A small sound classifier, trained from scratch.
Model: 5.65M parameters, log mel input, arch conformer, activation gelu_tanh, num experts 16, layers 16, width 128.
Training: adamw at rate 0.0014, 6600 steps, held-out accuracy 96%.
Data: trained on short read English sentences (LibriTTS-R), 64.9 epochs.
Rows from block 3 of a small sound classifier, named by matrix and row number. Rows with one number within an expert belong to one neuron, the router's apart. Each number is 500 + 40 x the weight over its row's rms, rounded and kept within 0 to 999. All counts start at 0. Numbers have three digits each.
Before each expert's rows are labels from the 100 clips, of 14848, where the router gives the expert most weight on average: "loudest band" is the band of the loudest frequency at the time of the peak. Only what is clearly more common there than usual is listed. The data: short read English sentences (LibriTTS-R).
# router: slot weights (model.blocks.3.mlp.router.weight, 32x128), inputs 0-127
# up: expert up (model.blocks.3.mlp.up, 16x64x128), inputs 0-127
# down: expert down (model.blocks.3.mlp.down, 16x128x64, transposed), outputs 0-127

# expert 5
loudest band: 250 to 500 Hz
router.10:527498495516520482466535535516478459506542544460485533496527428421517471475509549412477421528513537440490507480479516458465497477447511409529414470480497537601468550453566541449478490493460460508546456544457482497473621572477482476515450521485541463519552534542569547516402516523528535452515556502472457490457519497510490505503512522466467475405487484536457500538500509455452465519460
router.11:528472475507495445488558535521508450536556558446466509510514433418527457462525529435489412565516524461507519469496538451481512481461487428554431458491496548572467532477573551431493467490474469549547452533468476514480615552497489478530471507482543477548554542509592518489396503497500539465536562530481465458451505492508489511519520536477466465425477488494448480522484499465458441514464
up.9:507511432487442554518437608565562589479479504492465432466502546467438578507517538501506468495449498563547515490510476544496480515541462535435530495472462530480511557471522520531538484454476457531499532439572452525525447435490445506504599503498449481454495500503445468521564470462507530530514533484444487493501469468479503482554446569514551525510557469448502421506475459469519509426560
down.9:515465484489472445465481539498499450540531546529580580496495494564478500552560481490476575417510493483469504528526556502477530562597525557553472545512491535486490496520527514602472492547538477539528486480437476448485446478512506476441520486565456489578481480516490523521543493502443502482521496545488479523453525513431480529508531504504559517464626588493537590473489545504484535586499
up.10:496528550500586509522503547470476447441523544537513500474506471489487429505542502379530466558509542538489505539520583508457553534498526460485446493515513510477519519474548481529476511412546530444492540498516560533548545469475532437534459579582587511476527582495494486415497565493547553513462462468516536436505458462457495540551502449493492436525476514486490541471558544472468474557498
down.10:502458461486486540544495478503492457453526434511524502468537549462514513526486546492471493510527581474510473505442406502506494516496477516569518493456456516453482477493524447443520514508453501548436481520529437491480480539553502560459479417593447429492490592423506495445528468487441549538469467495509538528492560456457505440474478570518506444422506556531491520512429543555550552440433
up.11:565579437471467593518462542545469507493426469497472457446475502437508556537506531475447524552448425564521488481429553544511470569423510466534448530485564510450524557504502546499492552414415501507485499512459530517496525457500464468496530558554470412492529522492496521498554470509492503550496490516476464480489476526460478525516451488499486523451483503484496388544480497500457579550550
down.11:515446455517541434480483556503584424510491476474563429494434511517536486539516431463527514472493562465523528473489482460466519493523522567560568551394514551451529488484539483553491493502545483479511470513506486484514413517476546497474420469602458527530484538483605463531506519476466487496483476479512542591518521512445459511482496457527541452566497520517546461551479433447532472528511
up.12:518547502484498455521540465465467443476541515447433473479482485480522476465522532461522561565596537486480513524508537531476480544522441470454443477540536508458523544499458511507420531510553532463589530484499511511470565484490506437490476551541551555471518539468414487404496438481499491482580499507506500528465513519488480554523486416526457434516491520479439532491530495412378458519448
down.12:507544497540575482473492527491522486513504426518496526488531533525521410498449439552491426405419482503497506456477452436564490462459497446478478503488445517454487478555481550446512468454510456515445497515471469480532492555530522502541494452458491447493417594538568521579456553536480530477513525496506531526476531492483488453506488429463522541419519498546597490579489509509516506528420
up.13:477558551521465518464521506493479524469501498535526499513434525531485426502528488474407524420568536482516494595533481478457525584528521513448466534518472489520510500497540418496513491478519557465430532474495480471514416468459483489441525464533565516449502453556483498549505578474511399562499534489553531535475458529523443494550467496611560518509490486452558502502571535540458528531533
down.13:506437482530541480483475484573514497552451534479554487506473489528475476474572475531486560527478515490446444397376508542469467509443495455561514433525526447458489493501513463446475446513469503526508534527543584514541512500526493554457471423453480475524497540454505471532497436499428501529498435441550452504441475460503454512440511549455527486418440553544528517500438459465528485476534

# expert 12
loudest band: 4000 to 8000 Hz
router.24:484479515460499517492465455485508571477513547486446480528442470456479470461420449467504507576455515577485456549537455481578532467552468472492517473524510566584465556547529585558585498519513427524524449471503549530484497469479547475506531478440526566490462539510505444513530467482389497400515476501527430443490519505437504495497491525508468494444470504544514435468551503505461497452506
router.25:488485518480494508497475437487524589487518519504453476528446490427494464458431466450491516547444517555476458545557462484546502477526460452490500503529524563572433538534520575551600516496494431516492442451511566501472491465481540494510543497456562568495492544514539473499524449493400504405544469529568433467480495503426491458511503517491481472464448481542485444451557455496483483436486
up.9:511530545528449507499386542536488426471495479454495529437512506482364504570501513463522454556519483511574497499466456510588538412530519473534527553494588491558499534516460465468521456587541501449457500504484514529460537481501534498491520489576492485541465500452527476423512451518516496520526529479511469478458591521502511482441512497522576511476426480494493453552490505460481513522569
down.9:515474457521524444571471497518457522544481480532532496527532543474452569514460490495543525624503422447517526464490525492475436472464488544441452446435452554479437480462570490524491540538502499431490478505524479511484452488475470437482457485495480449466462521538493527516485565550492468533482431528519501522544560492558480496525501606518447410459609581536481509481508470495545486482491
up.10:465537570497532477460461524550538538499494527479504431430481494490468515581496455481538468498496467487486470568413440474492459465545457517484563494548479597499443530511573489507489461458479496517490548491517458560502486567506456586434453445470496488449521516482482439529573481496562562498535445484454451466459493499470486449519454504442530517422559466499432471563508512561483450543489
down.10:578476510546551478503543516534485489510503496505502511540576534469465498606499557555421524426477548466483483472496463519495469466522465533522511557475483456491466534436514498567486502373438519424416430492480505519532507439489461537456513487540582490506488416509519525478460534478502487525555454466481516527463518541485541491501458456517521487466542536442564507494527451452544527399518
up.11:481514507471463448564528507479512538479507491522426523576459456526501471467457533466536517577478470564440484524569446495484494561573506440474483515524512467497543553463580538535437513578454470495540533494550492490511504488499452514540559498484520565491381504516429464516458551485511515488460522550455497437486538453493529471477446463540439453530442481533494464415500521521527463402501
down.11:498502451509538568479552522521502489494498530457558539544500494477500531459481504413477405477559463519458444523448609494374514492515439524556457457479544481473470492472475472456540453461534544501555470456461474488442485496438541492465484492484548549519581525542573456513472442480495494490515477574492548553508425483503455503522545465489546493475516599462560490458492541481488506517483
up.12:501536495546434509478485514555488398494495472484523502451437505496477525459473500599491464486519476450535541412447483498477494482508400473566515450488511585533527561499492560459518489461519487478454499504475520525576465542457477501496409435544535511483571512438554487502507468588487571561543483492483489518428486458515411526425496519549513511516477459471503466535440535505542466482487
down.12:516501477469553552492494469510577521499516521504470498436488552488435536552418490467445533566402495473497431560559461498543449485477477474441479507474457518511435551487420441492490468474542502545546463565504505462458497488539479417462491530440477444473416465463481496534480449501503471493544477502538521422532506497466573397492514524499496531562556485514438443526546462506483464497523
up.13:449485504478538426556442421495464512501442571441511584560507531514529510474476515442500444555482550461540437517508466400477562409479511485492432477450463538507473534465457460460532484463484422508548470493446446491426521474455452501494501462465506517540535458509532504551483564465486489449537496514530511512473507545493550510505562518488520542537473467539483536552480511451409526475427
down.13:474553466484373549485546472454501487431510459469481502507471467489502485497466457533532511550496465508479480497491499544494437468559445479545563513551472450513511459470501578462483512472514593507435582594546533532570507443523505435506526480466508489502448522504471540477539460506455479502491557537504438501508453535532462472470446527488437456416504535429466462432489501543518469535413

# expert 13
loudest band: 500 to 1000 Hz
router.26:483476490461498526498493436504506601479546557418458487476450483442498490458445507437475462543455527543484439510548469470527491462495469488526563491540539578570430500436565629469617474492497444539498438479479514490438470507503531464521547520444487514497481529514538460500515492492496537410550501525565466497499508527512516478498526517476524544479483513572498439520581501491472489446479
router.27:498471475450505553517503446498478593502534555396465481508448473460516480454429520432467462530457543532472439542568463473541467459528505497505551477525519583541422495451559593463598501493484445554523441465491491494427453502499543481506566512465479520505451535521520455521499507453469523412525517530575470475505502537519509490517511522463514545505479516550470437524566510497457508444473
up.9:546557531487515515564525511553432497512477521483543573506439491542506458526559488496463405473488521507490480553525452474485524423473508466576515459490453535481480441493586544527531525482503505508480520472572473516459475450445517424583512451478430491584558501517457467610469496511526559482463517495516525490520499447483438490494435489524425480552509537447492530512454556471502421495470
down.9:413522545514439508523492503557500510472518521548489494544485432583502492510475444401516507552534505454431431463504442541496484461511502541456543470508436504500501433492468510486484444483489473473522492579496489415529506595538456535535545508557487551423544455517536461555576461555540545482469530435530530431484463482430520523534463519560499559494525470536554495503489497516486533490442
up.10:454423489510459484507512490480556560465509495525446473578463488585505496517410439462496527527468514501458478525582447490499458482566473482432525506550473486545441448503504528502469539529455484430467460462498544516494497488485490581520513499470543560445402487526458428521453482420486490455523522489498468483545487501511534433553479465584521529462474420546476478460552558529551507441507
down.10:494474449541482483499502544545497468567478531479449525516534532513447580457574537528493479509510466487499487456447533499429561546485483521579442481566463498525451534494587485421571501524571517481478487543520521443539523511482446472499496531470562510574496457503462485494528536470493489519484492495443521472483490514557442579568547505394535477514470513472524486482443409451475438573452
up.11:492453511549486473415412513507463473560543471480478454460492510479407547514502489518544562484538513461509556454452432490536483475510423480474536429489441494576498550505461487458534448520506478517461456525551489537463501533583588533491465486524502547521467540490548463516475465508457557502491464438428465516419595528516497447420538514552544512446501460510523497552516503516497504466550
down.11:512504483450502547504494440451510525437535428499457455418473520514502520543496472551427540520487461566538503512575570608556466504458512448537457533464508510480498542508521510544471533520502552481494548495429543508542459470483450444412463513422493485438483450496500541455479516448517459487529460568493490439469477453545537456552546509535547411458457496518436510490505503441457476502535
up.12:429537500417444463555474555499435531501540480534520590504568417480436547547482543451519461473526484457491533536511485547492434525505489509492532590458480511439563560503448496474491452548568528459524550455514463538494487514522513443494523455515498485530566451569457563480537466548496494524496484516514486450481525474466431482505487483476433456453498519441505451455451505529448483532592
down.12:460509482506500515515478434421490493543475430501434490557422489497573498497530517489521513530469528460458475438470400525492546473442484471542520431474439524476460509477517459506537475453424533462503439439581511416511487455486451558535476483487429493483434523435506443536504424506496447499469449551551422579504471494473473555527495544476512521539506484557560520503517539487524509453504
up.13:475519549466483585482483561451435561457504502448549577559540478476439467476521495480431424509478529434481441539576481476453508467497487510511462424473462498556505447522523561500468474501532515498514466485453470486457459527473443477556503454403497518572573484564512455593526470526562498512469519466536599440511516488436476483461504494480500511503502539474478474479431488533495457484516
down.13:542520491508497491470541496511502503529509472530487520514523446543620518574522518414537563517547539493472498520477435545493439462504474530477551424496491534478519495496481477448485536497555536504589554581519456467516485493505448538534565521510464487476551488464446503494561471450429550503487526404503525512490587549439498535481483565518500502582535540527520481471567570462540584489486

# expert 0
loudest band: 500 to 1000 Hz; 250 to 500 Hz
router.0:533444477476572462506507486537495519488511554496474502533452445444518414437510485464444500566497470538466510510532520474563524504449518476579512544485552543551440500480523625486535485516516453543530411478481445508442514547482511484523502526442566492583521525522514503460520487456499530434529503535491474458467502503485461533534539533504534446419438588471458492433498505453496453458419
router.1:541439497460561469551522497531542528494527564495480474511454425425491425436521466488456464565522480505462506498514542458567519482457495478573524545486551546518470485502536589482519479508486463533503428498470432508464513538499488477523503520465583501579542545499511501476534465488479542410549527514520444444422514497489447530525504522479527442413443592493438475473489490482493443486423
up.9:474482508526466533481572415434480463466494499519436496567450454565524457544466424543536522493481522474508451570448478429523524472560469467479461521504413461504454514443472477474549511521477516439517482572512503493538514458557461524523549532546489533529474493525536477526467536455478481484496509488470494506521490553473538464533536534583482490561617454556565498524545476506571587508553
down.9:471492549430452509474459571539497511491514536460519549444587493515497473495595487552485514519489475530511560422520533585423457527462442514498512508516590464506501457553445442472471509443465485485464498453513560571485483499508447461446510447422517492448524477488477502501541533533549550517505480484500458489458482440538474550391496527502471472469502506490428545445468540483446473538438
up.10:511471454458489488565471559533515467476533555547564536488523441488486498415523482473468491461661489496503458507450547589469509496434540467572481561488542446483483504491485473551456485519557577502489509518557511524473487517475469467457463515456550519559549483520433550504500476549499521556497481470492466477466557516493461487548506454444490504447457498437496450462463510448518415554474
down.10:561452484499516499435491466548493508492438446455441449516460560545505515534538480561563506563466464447487429467534448438464534462509439534556531507461432542541485448439492515452540509474530453567501510456529506536528466513511502467540464501526446540447400547436526448464486512472458488510552472520482460514501434535500514452511507537547519534550566504482522524516499458494443612509562
up.11:523534464537488425545543518490520485542530497568498458477511449512477497489506466560522574463530451532450526517488519507525493511509495425494547535499541410500474511555469461517464562528582477536503497560593539591495507502509499534416486516525500489468518507460394491452505467451428423553547539428443478507444526484461508494532511485414492482469471437436500518494514463443536501422496
down.11:583497483557491456496481487503502508451493565515524548519500555493587478538477493537471473542507501453518541529485527439497554495474493498532502487451521580475415479530489511459517413574520533501595409402500464503449578474496458555496491387518505510489563524553515483470503485553567512515523531561535464515541482540483501506482493485455533519553475594480525501493459540482467431545531
up.12:516503521534482449533530559461538507427545542500499517447472494516448488441524519519500514486602509483496453433528488538513485537506569527523460502503517530456553473497455441497517600485544532406543487460496534567555558450518533527515467599533510531565455500499533562467532535502474416567464517595482538537510543463501432499502502484443511507519473573514484500409528531507449471509500
down.12:464465502507587467534490428519605467523547472447503508454552468501551551508432523535522500524519415534475546536453474512504420508453484476450496498557492509556467524495467561484510453489508492537521426455511386525520457534460483420497484439529535471482515586553499520513461450495472536433569505453566482435461504495498527484495510609525530459489496475477497483542505494507469512562490
up.13:466530473389510516566536483461475576494532432544505508505545509448519508490509513544471535525510470550477492518510510498499444504507599454458490515454481403510471420515507518545452549508474460475534514537505508501498511486397547532534489585475504464464536515518408520400574527487534448532509486532534417459556571474542491529492472513492444439479456432478495475497454496473509450515534
down.13:473538480520564462458535506532548477497482527547554568421447478497517519431514482466409508502524570475406531455464515463515571501474474509518527527486542505500533488531479531482464484441443536526508490485458540397426475484506507507459506514539480559601471547401516463492450520507512512547530487519453549529503437507470518500467529475455537485562474597519538521501445476494562501535582

# expert 2
loudest band: 4000 to 8000 Hz
router.4:463473479436537471507458429547522547478532531503480511571463476443485460482440489441448478557470542468505470570537464477517514455487478493490498494511532547564431559532559606551547482572505417532524452497507518527430531503471503488550494471436546538521519549518523498541472531493452487419503516491498459457460524506374531489536505541531484487508468516539510439509530435468493475447417
router.5:466487481441529477488461439515526525497548564525474531588460477455484434452445494460494484512464526453490437586544477458521506442461502512486477481478495534523442523540524533573550501585502426522529458501515495521452561507438528528577487507460564547526550561525524535531437534501468429438508512510520490477513523514371518501551516529554480500533472459525486448492490450468473453427452
up.5:489499523525466551525502515478542484489489513483425483436497446472528487490519630552485508451548492541526454401519552523476488507469419508496489489406573446499505555492543426509491551454511546556410527526457538512481499502500385466458521523487431503461477488415466495425504464510505502573493481482456404562508486431475471538531501509488515449532532495514508505518519524495501528526467
down.5:561447441563560461491473558533518530523531496501475517574459573490499485449461519441445443524480478442547515535492457501525470468512472472529411476464369552552531503451463453547537484489475420462563426508489495451546477499507535520504428493539530451570499579475507500521472497525500528441518493489473519488472491564513462493489463483429523492492440591543507548547520502441494518507509
up.6:538536471564589444579458493492507438517549489521459470474551514500441449453475435505482469457409544551491493592537519394475539447491533514604525521527489490540448489512527479483454490505500464491531479480510543458494536496549537504477417475505517545548482501538554500597395548456481433510517536498479527510483480457487499452464483474510490426528458512536522493515480479511562532469479
down.6:477512491453494547497535510443433581495491564514549517447462511511525474545529511541505489496529475514546471441492484604477470521494476415472493453512518441507556545450440526496428475575527558489454524481512536519509461449484486388431521537466493496478505511442484551486607491521561550510513513519564499525457537538520500501486585523505435582531485497484459503520485464552511416465455
up.7:564552463539493511467529543535544450556509468480470449439473527464485596519573534614481530512520465536487477447492490534536485562416480455528527519495581455478523549498552472463461512463486517524434512429488507527521461492516468459417494513547451442443531497473429493412498503532530504538525507557456474546406495511491473558479494565532495487509479546471497528517493434493496547555536
down.7:471464415454605511428564505510504523530486520565503545509478511493524359465480467479512473509492549469512509472545495488489481431545557508477498509401468545573495533530535499540527500457596456505571507461465433441515495512498524528544458553477509555534555512561539492546501480499447472479491508454517509434534543455499439439514495540505450491512482520549527435544462479465504527514549
up.8:553479472523492542496541592545512422569485547537549571507592515434537484475486503480441445505502436519487517504471606479417504515456516489556473454504511470414517470497529515488482466403503472486482523485471503510555514471564471433499473519515491505578518558520474477495513551558437495480464518473515457525479525490502483533432507470505527418506511548388503487489414507497486477523453
down.8:492499474544489462461453435507509506419509514483462420532507461511474464536454523504547493525485479512494507485466446475544442465471501515499528448525496515513429590429501525542561523583485470543519526521500463526527426507472501529502526468474455502409534495478454492441456515481502547530552528471537536488469488582502548471573540486461495571534605455625483484494581502475493489437447
up.9:487591516454516497555503463553517556471444494527446505473385478490462487456505552507487490572475528517515578560506420425498442525458494501533518483487509488478473525516520556456494451530486506474503542536479478586503463531536508523476515464496532518468467450539436539532444493538466510473487511450495449486536581373469447504551461471473407512550447506525471448457554460558489487490488
down.9:524424451494451447536469559505465495516520464630459533578525459485516517463477460406547482484491499445490481547491560510465487460481486535453505415497448534531532511508532498484491539601401484476494483466514524482433535527464561505544506496502568551500531494498509460518518499547501541536456464526574467527553523540498513460555583481498553479484509464452521454567434490495503437460520

# expert 15
loudest band: 250 to 500 Hz
router.30:528498527411522483473536404500533533493551487475437445521452460508558495516471439463517530513454530516457410600528451451595499427589452482493483524508489522522419481538546575484527536525525454518483447485523511520512503475500539519490502520451524562464480535453485448465483489445460489433521472501569485458521470580490546447575501516500544527542452486545467466498551517522470494461482
router.31:514514537430475473446513430463498532481521461460421433482456459511549515517499430489532552534463546540449435559511447501596491431598445477492504533543481518500436462552518562487552508516519457493465443507526511490494520492506558507470517533443525550452442513439486440464509455449455544456543483508557450437513479587516547464556466503490546522528464475548485467529531516567479504500520
up.9:446513520531477415498482447492485546447537517510472508522472512508514504503446469463532482495500539535446443539554449556451397473475478508522406516500458483497420492549504538499550502617518453482484555482542482462477553477500442490544551541539512557568488533553446504467514472421457528475523547530526477494564469496467514471527471464494460471599551474491465473462506503459418433538536
down.9:445464502438476490512499497460501514495561492497504461542511489514513476465576516497521524454534508480433449470445545494440489574545472490460562530561507463438463450478524538434447451415472538514444548566495515522454429508501460572430544465465519502505500535493531479557447465472455538523481503417547487489456602499480472557514527477553515572474397528469503469478480445518493439502485
up.10:458501465485482502493481545480469533528500567428563550521517469523510508486469421504423474513456522475467433580554429493488521451507523506538419476566487573478487533527553508529509513461427419555445552486471467501426493497558464482582522490412419513474522522568492480525530456526456503520573562518553482483506451486499493506486479507511466434546549469500566555477514479558503533498468
down.10:545459527415425549550473417502503486435491492474453510550506431564503482525563497451493474516484533513459478488416435546487438536523420423484594522563485455498445484523455530478480442509404483525499458503486507515501506491501538515502481516485517489565504528451508503470574465537493554427496567470460526524503546585524545483504465440551464566511550543478531502476472510562506509487489
up.11:511502486541418498518472486517543446555512503468510520461516485471471510481431543479475480556461546495473491394429490462487527502483549372528513418475436435570476476503513491469428548457446472523536509454472574493481514436472553483485534499493465419487534517530485529468528454505550549509526472590516415439499524503466503538455531496496584484498534459454555498534491472442491542492503
down.11:480548465554568529523500580489492463449520470540583450517487544557457446542531486549447491540479489428528572616509494524491450514524546519449482533484534546437500528522478499510542539524502530486469501522481421533517456556549460553474509505419498487503535450500504513525502572452487440391458515524454486479508461420545551517517530499479420518503501535492459454492482450450505454509446
up.12:524458499414511429570431521537463534495549514517443531503486439544481444470462462469548507542535511542477491541493483445438505517523389473484483497468491471503476545572503510522477472597561475520489503503571456468421446506521464532460483503438567542479466514516501508546473445514460510512512484449507441477524486527504526539526412501485494440467474476522440450573423471504488403498456
down.12:487538501462534554450508448470458576485479449475523424487520433566559569502529457480509518542450524491466473532450481537498496505591486523461467537508557473461484457477498503493456517523490559502387455567543517550501508525525474467504522468533512513524545545495438523473489519427533542531552498416517531523495537554485493503474500435493505572515528563472509526476481558574623569528520
up.13:451485498573511536497533504543533401571429473474505550447540549434419534499461504526494538484515543508514450423513481465520443517445507496492515469516529467528504499500464434465574496428467495525432485389426495498497510568507557459461455448522472406451481500479485522471525439557488508528467484502476457528481504461512524489468552533462482486468508505538543499537499511532527597409500
down.13:528541462433473459505407496557500478464477467504509448441534565489501450479520562514515512570465404499517561566535491520456476452474481479498498453445512594466545522514500508450479519487522515509548527533511485562502524466492514474490483547492454505467483515454604529515480510490389494471504504558507452492415430465514457401525524540461473494450461511445429474473497460474511491439560

# expert 6
loudest band: 500 to 1000 Hz
router.12:540414488494508504461513493538490529491483565456445516517474461473512457419489460439485515601480504522461503482500529444547511468496533472582493549512562569541439534453562579457560503500502456567496436437444475483462539538492501449511503512445530488591525554535488452471505440492452529440542488528519432470510495521524454525501532508503558497448458595498471440513496546497463459485450
router.13:565412475483521488476501493547497544490501574457432521497453443479543449439478454442459501589498520508470484485509508443533501489497511480568506520536546552542447526473567562448568493482506428569503418436458467519460522529502504451501507518435529453575523549510478451455507461474458529462527514519547432447507486518524438523493541513466542477448454587533477425494497536472471457491474
up.9:429477526449487546535560446465533478460529483521487533532436505466535552570489519528558498481481521494414498555469455465491513558511443558436451519543485486497531487485530501466533548477512501489474612459485522544542494463506544542519570549444523503428509485567459457506464469534530465493502543476498586551469525543497461456572449427514514518532534464517514470477585558463483549434555
down.9:480472457475506484521550511530496442515475578471551534487590504530492512498524540474484458462531548536499455381563564507415517503484523496498484456523477474590466536516468508523480483513505474512461514530549528501470518534471459470439452494492521500532522450574503477531578532514513598451505469508535444456514491495521506647446484553544505454517444503517443534520489451472499512553410
up.10:471536586497494561515481496494553529447595451541474439504400471552509504544445525516523491519538540517521557468533478500479543463534476523500537414438513538476522508501519551517459509512477474524466506515495472465471428541542476531514611565487492535363498514469502472491467445504507495490439464512574556460443472492484437503504535507497422481494505465493545464506554583529527452473506
down.10:558470460506544511485569557468496522497463553519520575556434520447443536528536523474438521491501497453481533516522503451540579593466510499542447523454466462563466462532528470473533510503503491420532468469492533493465500458553454488471577562494489448583560517584454478518512534493503546598523419461550491504490476541511477540510474504460580546506511578486468503499467508555545513509456
up.11:607486502518471420493524584520518404480487504537574489455557535499499557527549531543449503512547506501514512397461554557428502494451491422490529524464535519460492543495524493481474507489481502530498523516467455514548497482490475441467427485522536472569542504448432487418586502546525510565467526489473467444467493506506499521421509517504554485483494580441500440495458470493530460562500
down.11:517503455522520516548509509524491564574539480544519506540450539433525448475419562507561490524425483467476423541511467460575437436489498518453565510493456539550492502509498508546577545473457406509485484480526457530496474516496497529548567485509442497481463515531541529465408487469471459476506530510566596535518455533444530426543488563502468433508516488501551493519520431500477541456497
up.12:466523517490468471522464518533510518567475501538505488524612544537527527581410443492467520482404479542499496456498504504507441492495503484487538491527534486481468612513475480475496512497521435446455507473534489556475493535457417568491490417498441466470478490572492501480509473536518430481543487477500446438513454479497565467402436552505502568520459539499503468533508471410530508428500
down.12:498406524512492475467467505510475453489464519478511522540477512476483534445605541474489451481530497461536492489451509409485482419548520443559521448475491516505520510590549493561638454544525477483519481512429524559484433509463491519495486469508495531554462454441516482536496549488575483468438501546566516574465524481518426516514575542499557501492511516524533505497548449517497505561547
up.13:471488472506530535525494479475465520471527487491464537529487473550494559525444386520524552454473494499470451550526421432461426469589429451487476478472463384530498506481482511522536544497497453489596446507521511475463482483427569548492492464453485571480467488541457490519492457476508422475484515472507489466529494559509604474471476501492480555516478438603505524506542513509540506468535
down.13:508484523451473486451485523536492501541518553529500465462500478497560549490590519512447559527506512552461524465421527451433462602523425488509506502510572464483477531477468511524468498496486554469420581530530476509551523429530523474467520501477515492509493490494469532478488497561485467521447495461454495587463513413575456553454503460497477490491519438413473581455393500517469477555512

# expert 7
loudest band: 250 to 500 Hz
router.14:569464434455542432474516547553467486524501560505509507524516437443531505444538538443404454533513456478493521543550549458491476498460511445549427523451539505567482524519540547530506497535484455558534493509489457519475611509477451503547484536468552472584572519545513530495458547483525513467537544540481480459461491504456481518528543498513506458467444557456425499507473485483455412527434
router.15:565466445447563465477526528576476486498528557505516527519503450433535501464534537446416455525491467478514529503544537485444458490468510449564429517454539494568474514507560536540494485541461461525543466516495482537472630522453462472549480528481558465567574536544525515501462518448536523457527555550470472483478491509450466521548550472525506458465452555457436514523482471465457430500455
up.9:510520508549558460490527426500480507521490498540504491458471508525481481511502512527505574489541463538486509469505557565499464511497508444485537542497500465517494504596481477531474547575516510528490453562540541629467505568508540525445555608457533456446483467490432548434533481495490442486530494521523484494442502468465452473520507425461464464408421455475509536457477433437480514459445
down.9:545482486458488511522530563454544509466523511483513447475532479484488447450483458488532448539473490493543508533476549453481464429462432477501573459440460539514488524474492523452523508506566399501507507536549492381523457491443395529523476446468451504463446555501512455516461531548528542495424517556477553475541524560521500421521550549568468530515544506446534485508485557469515501545438
up.10:526486574509480479519468428478521558509527498428530482463491568572504462529498453493528490462530607519447460495511501525524501557575463529443510488499502437512489498461472432482537598528484579496570541478478538520540425509449532509533448570484532555518492431499470476507548501537489398511477520472484502546507533556534479460532453489462518497407553452508534541528517522507516568505559
down.10:500446460519476431520442498470504442569519541501489492522522491438547484492537515483497520594488493554517536415428556503502490441482514468486450471556543515562481540470521555469505393503584499486483477482515492510529487524502487483502446436403500546518516494495605506468468505573478575530483523517441465461422525448579512488475529526512480478523501576449420518528518494440510497468470
up.11:502447545498510448564489486418466533449512464517554413471474453462499420465478505503457563483536484571478529443509531517525413491453566460482548560498555456461534458521460521515486541518530437445454494527528497524505530537565519455479511565501526516526491468490478513493546408519501418526563516549532485505495589520451446511499484521499497425441387455500486547464513469476481480499495
down.11:468407543494525470497498482521520456581450563520518491527481473560508525519512523547596465546458533496490480491555459497487467543533560533479468444500552507508482524445516461564494475498449509522463452560496542519443501472448435497448532486457539538542540495460458480456448519479471479471425552468468484395536465480486505491447543509566468564475432598493492488457513487419553461497561
up.12:505497543434480466502571522553458485474479533492466531499505388450471455471479499482464558538517442586495527488527579519489495516531484570510451568502528464476437508552535521573440509496547528485528537513486498497517493603501531421464488564466584521578516565493478516481557517435510501499513507516500463478473522553502444495484523514462521427480420548466423507535423484524447468501479
down.12:475547472524533496551482477584534493475529464535515539526422617549542508523447512473530487490503492442562506491532481470507550469479491559467540415454462507532520475483536519456533453541436473423494453501443484528520511429454448538528487463475516477512440548446550483503448522512465475447571503538514573438508488539456544565567465562458485473501534477450516522532486503505492589481571
up.13:573466503454481406526482530490525465563575523493481461530512455430566544492536506467477490536575553439525476515482505469517511508520468476528479473488578509503499538491527485530434483505551483475529477466501526547477582536548474530498471570470499460527468492472499426437529482461442588572526472499497437511408516484482473574527449511498501464463406559496468519472563461439520491582482
down.13:529494505561557526508524410501480558472470476456469560556491582486499478557484531509489495531429465524515475556563525477497488459432465510473519458537434569497468537490548517553498529461480442489552442502534460529528470502514499501482518522569538509483501540493505554492458450540549452369464538544532569517554472553526586442565453514472407492523484494487513476507498494521465506415488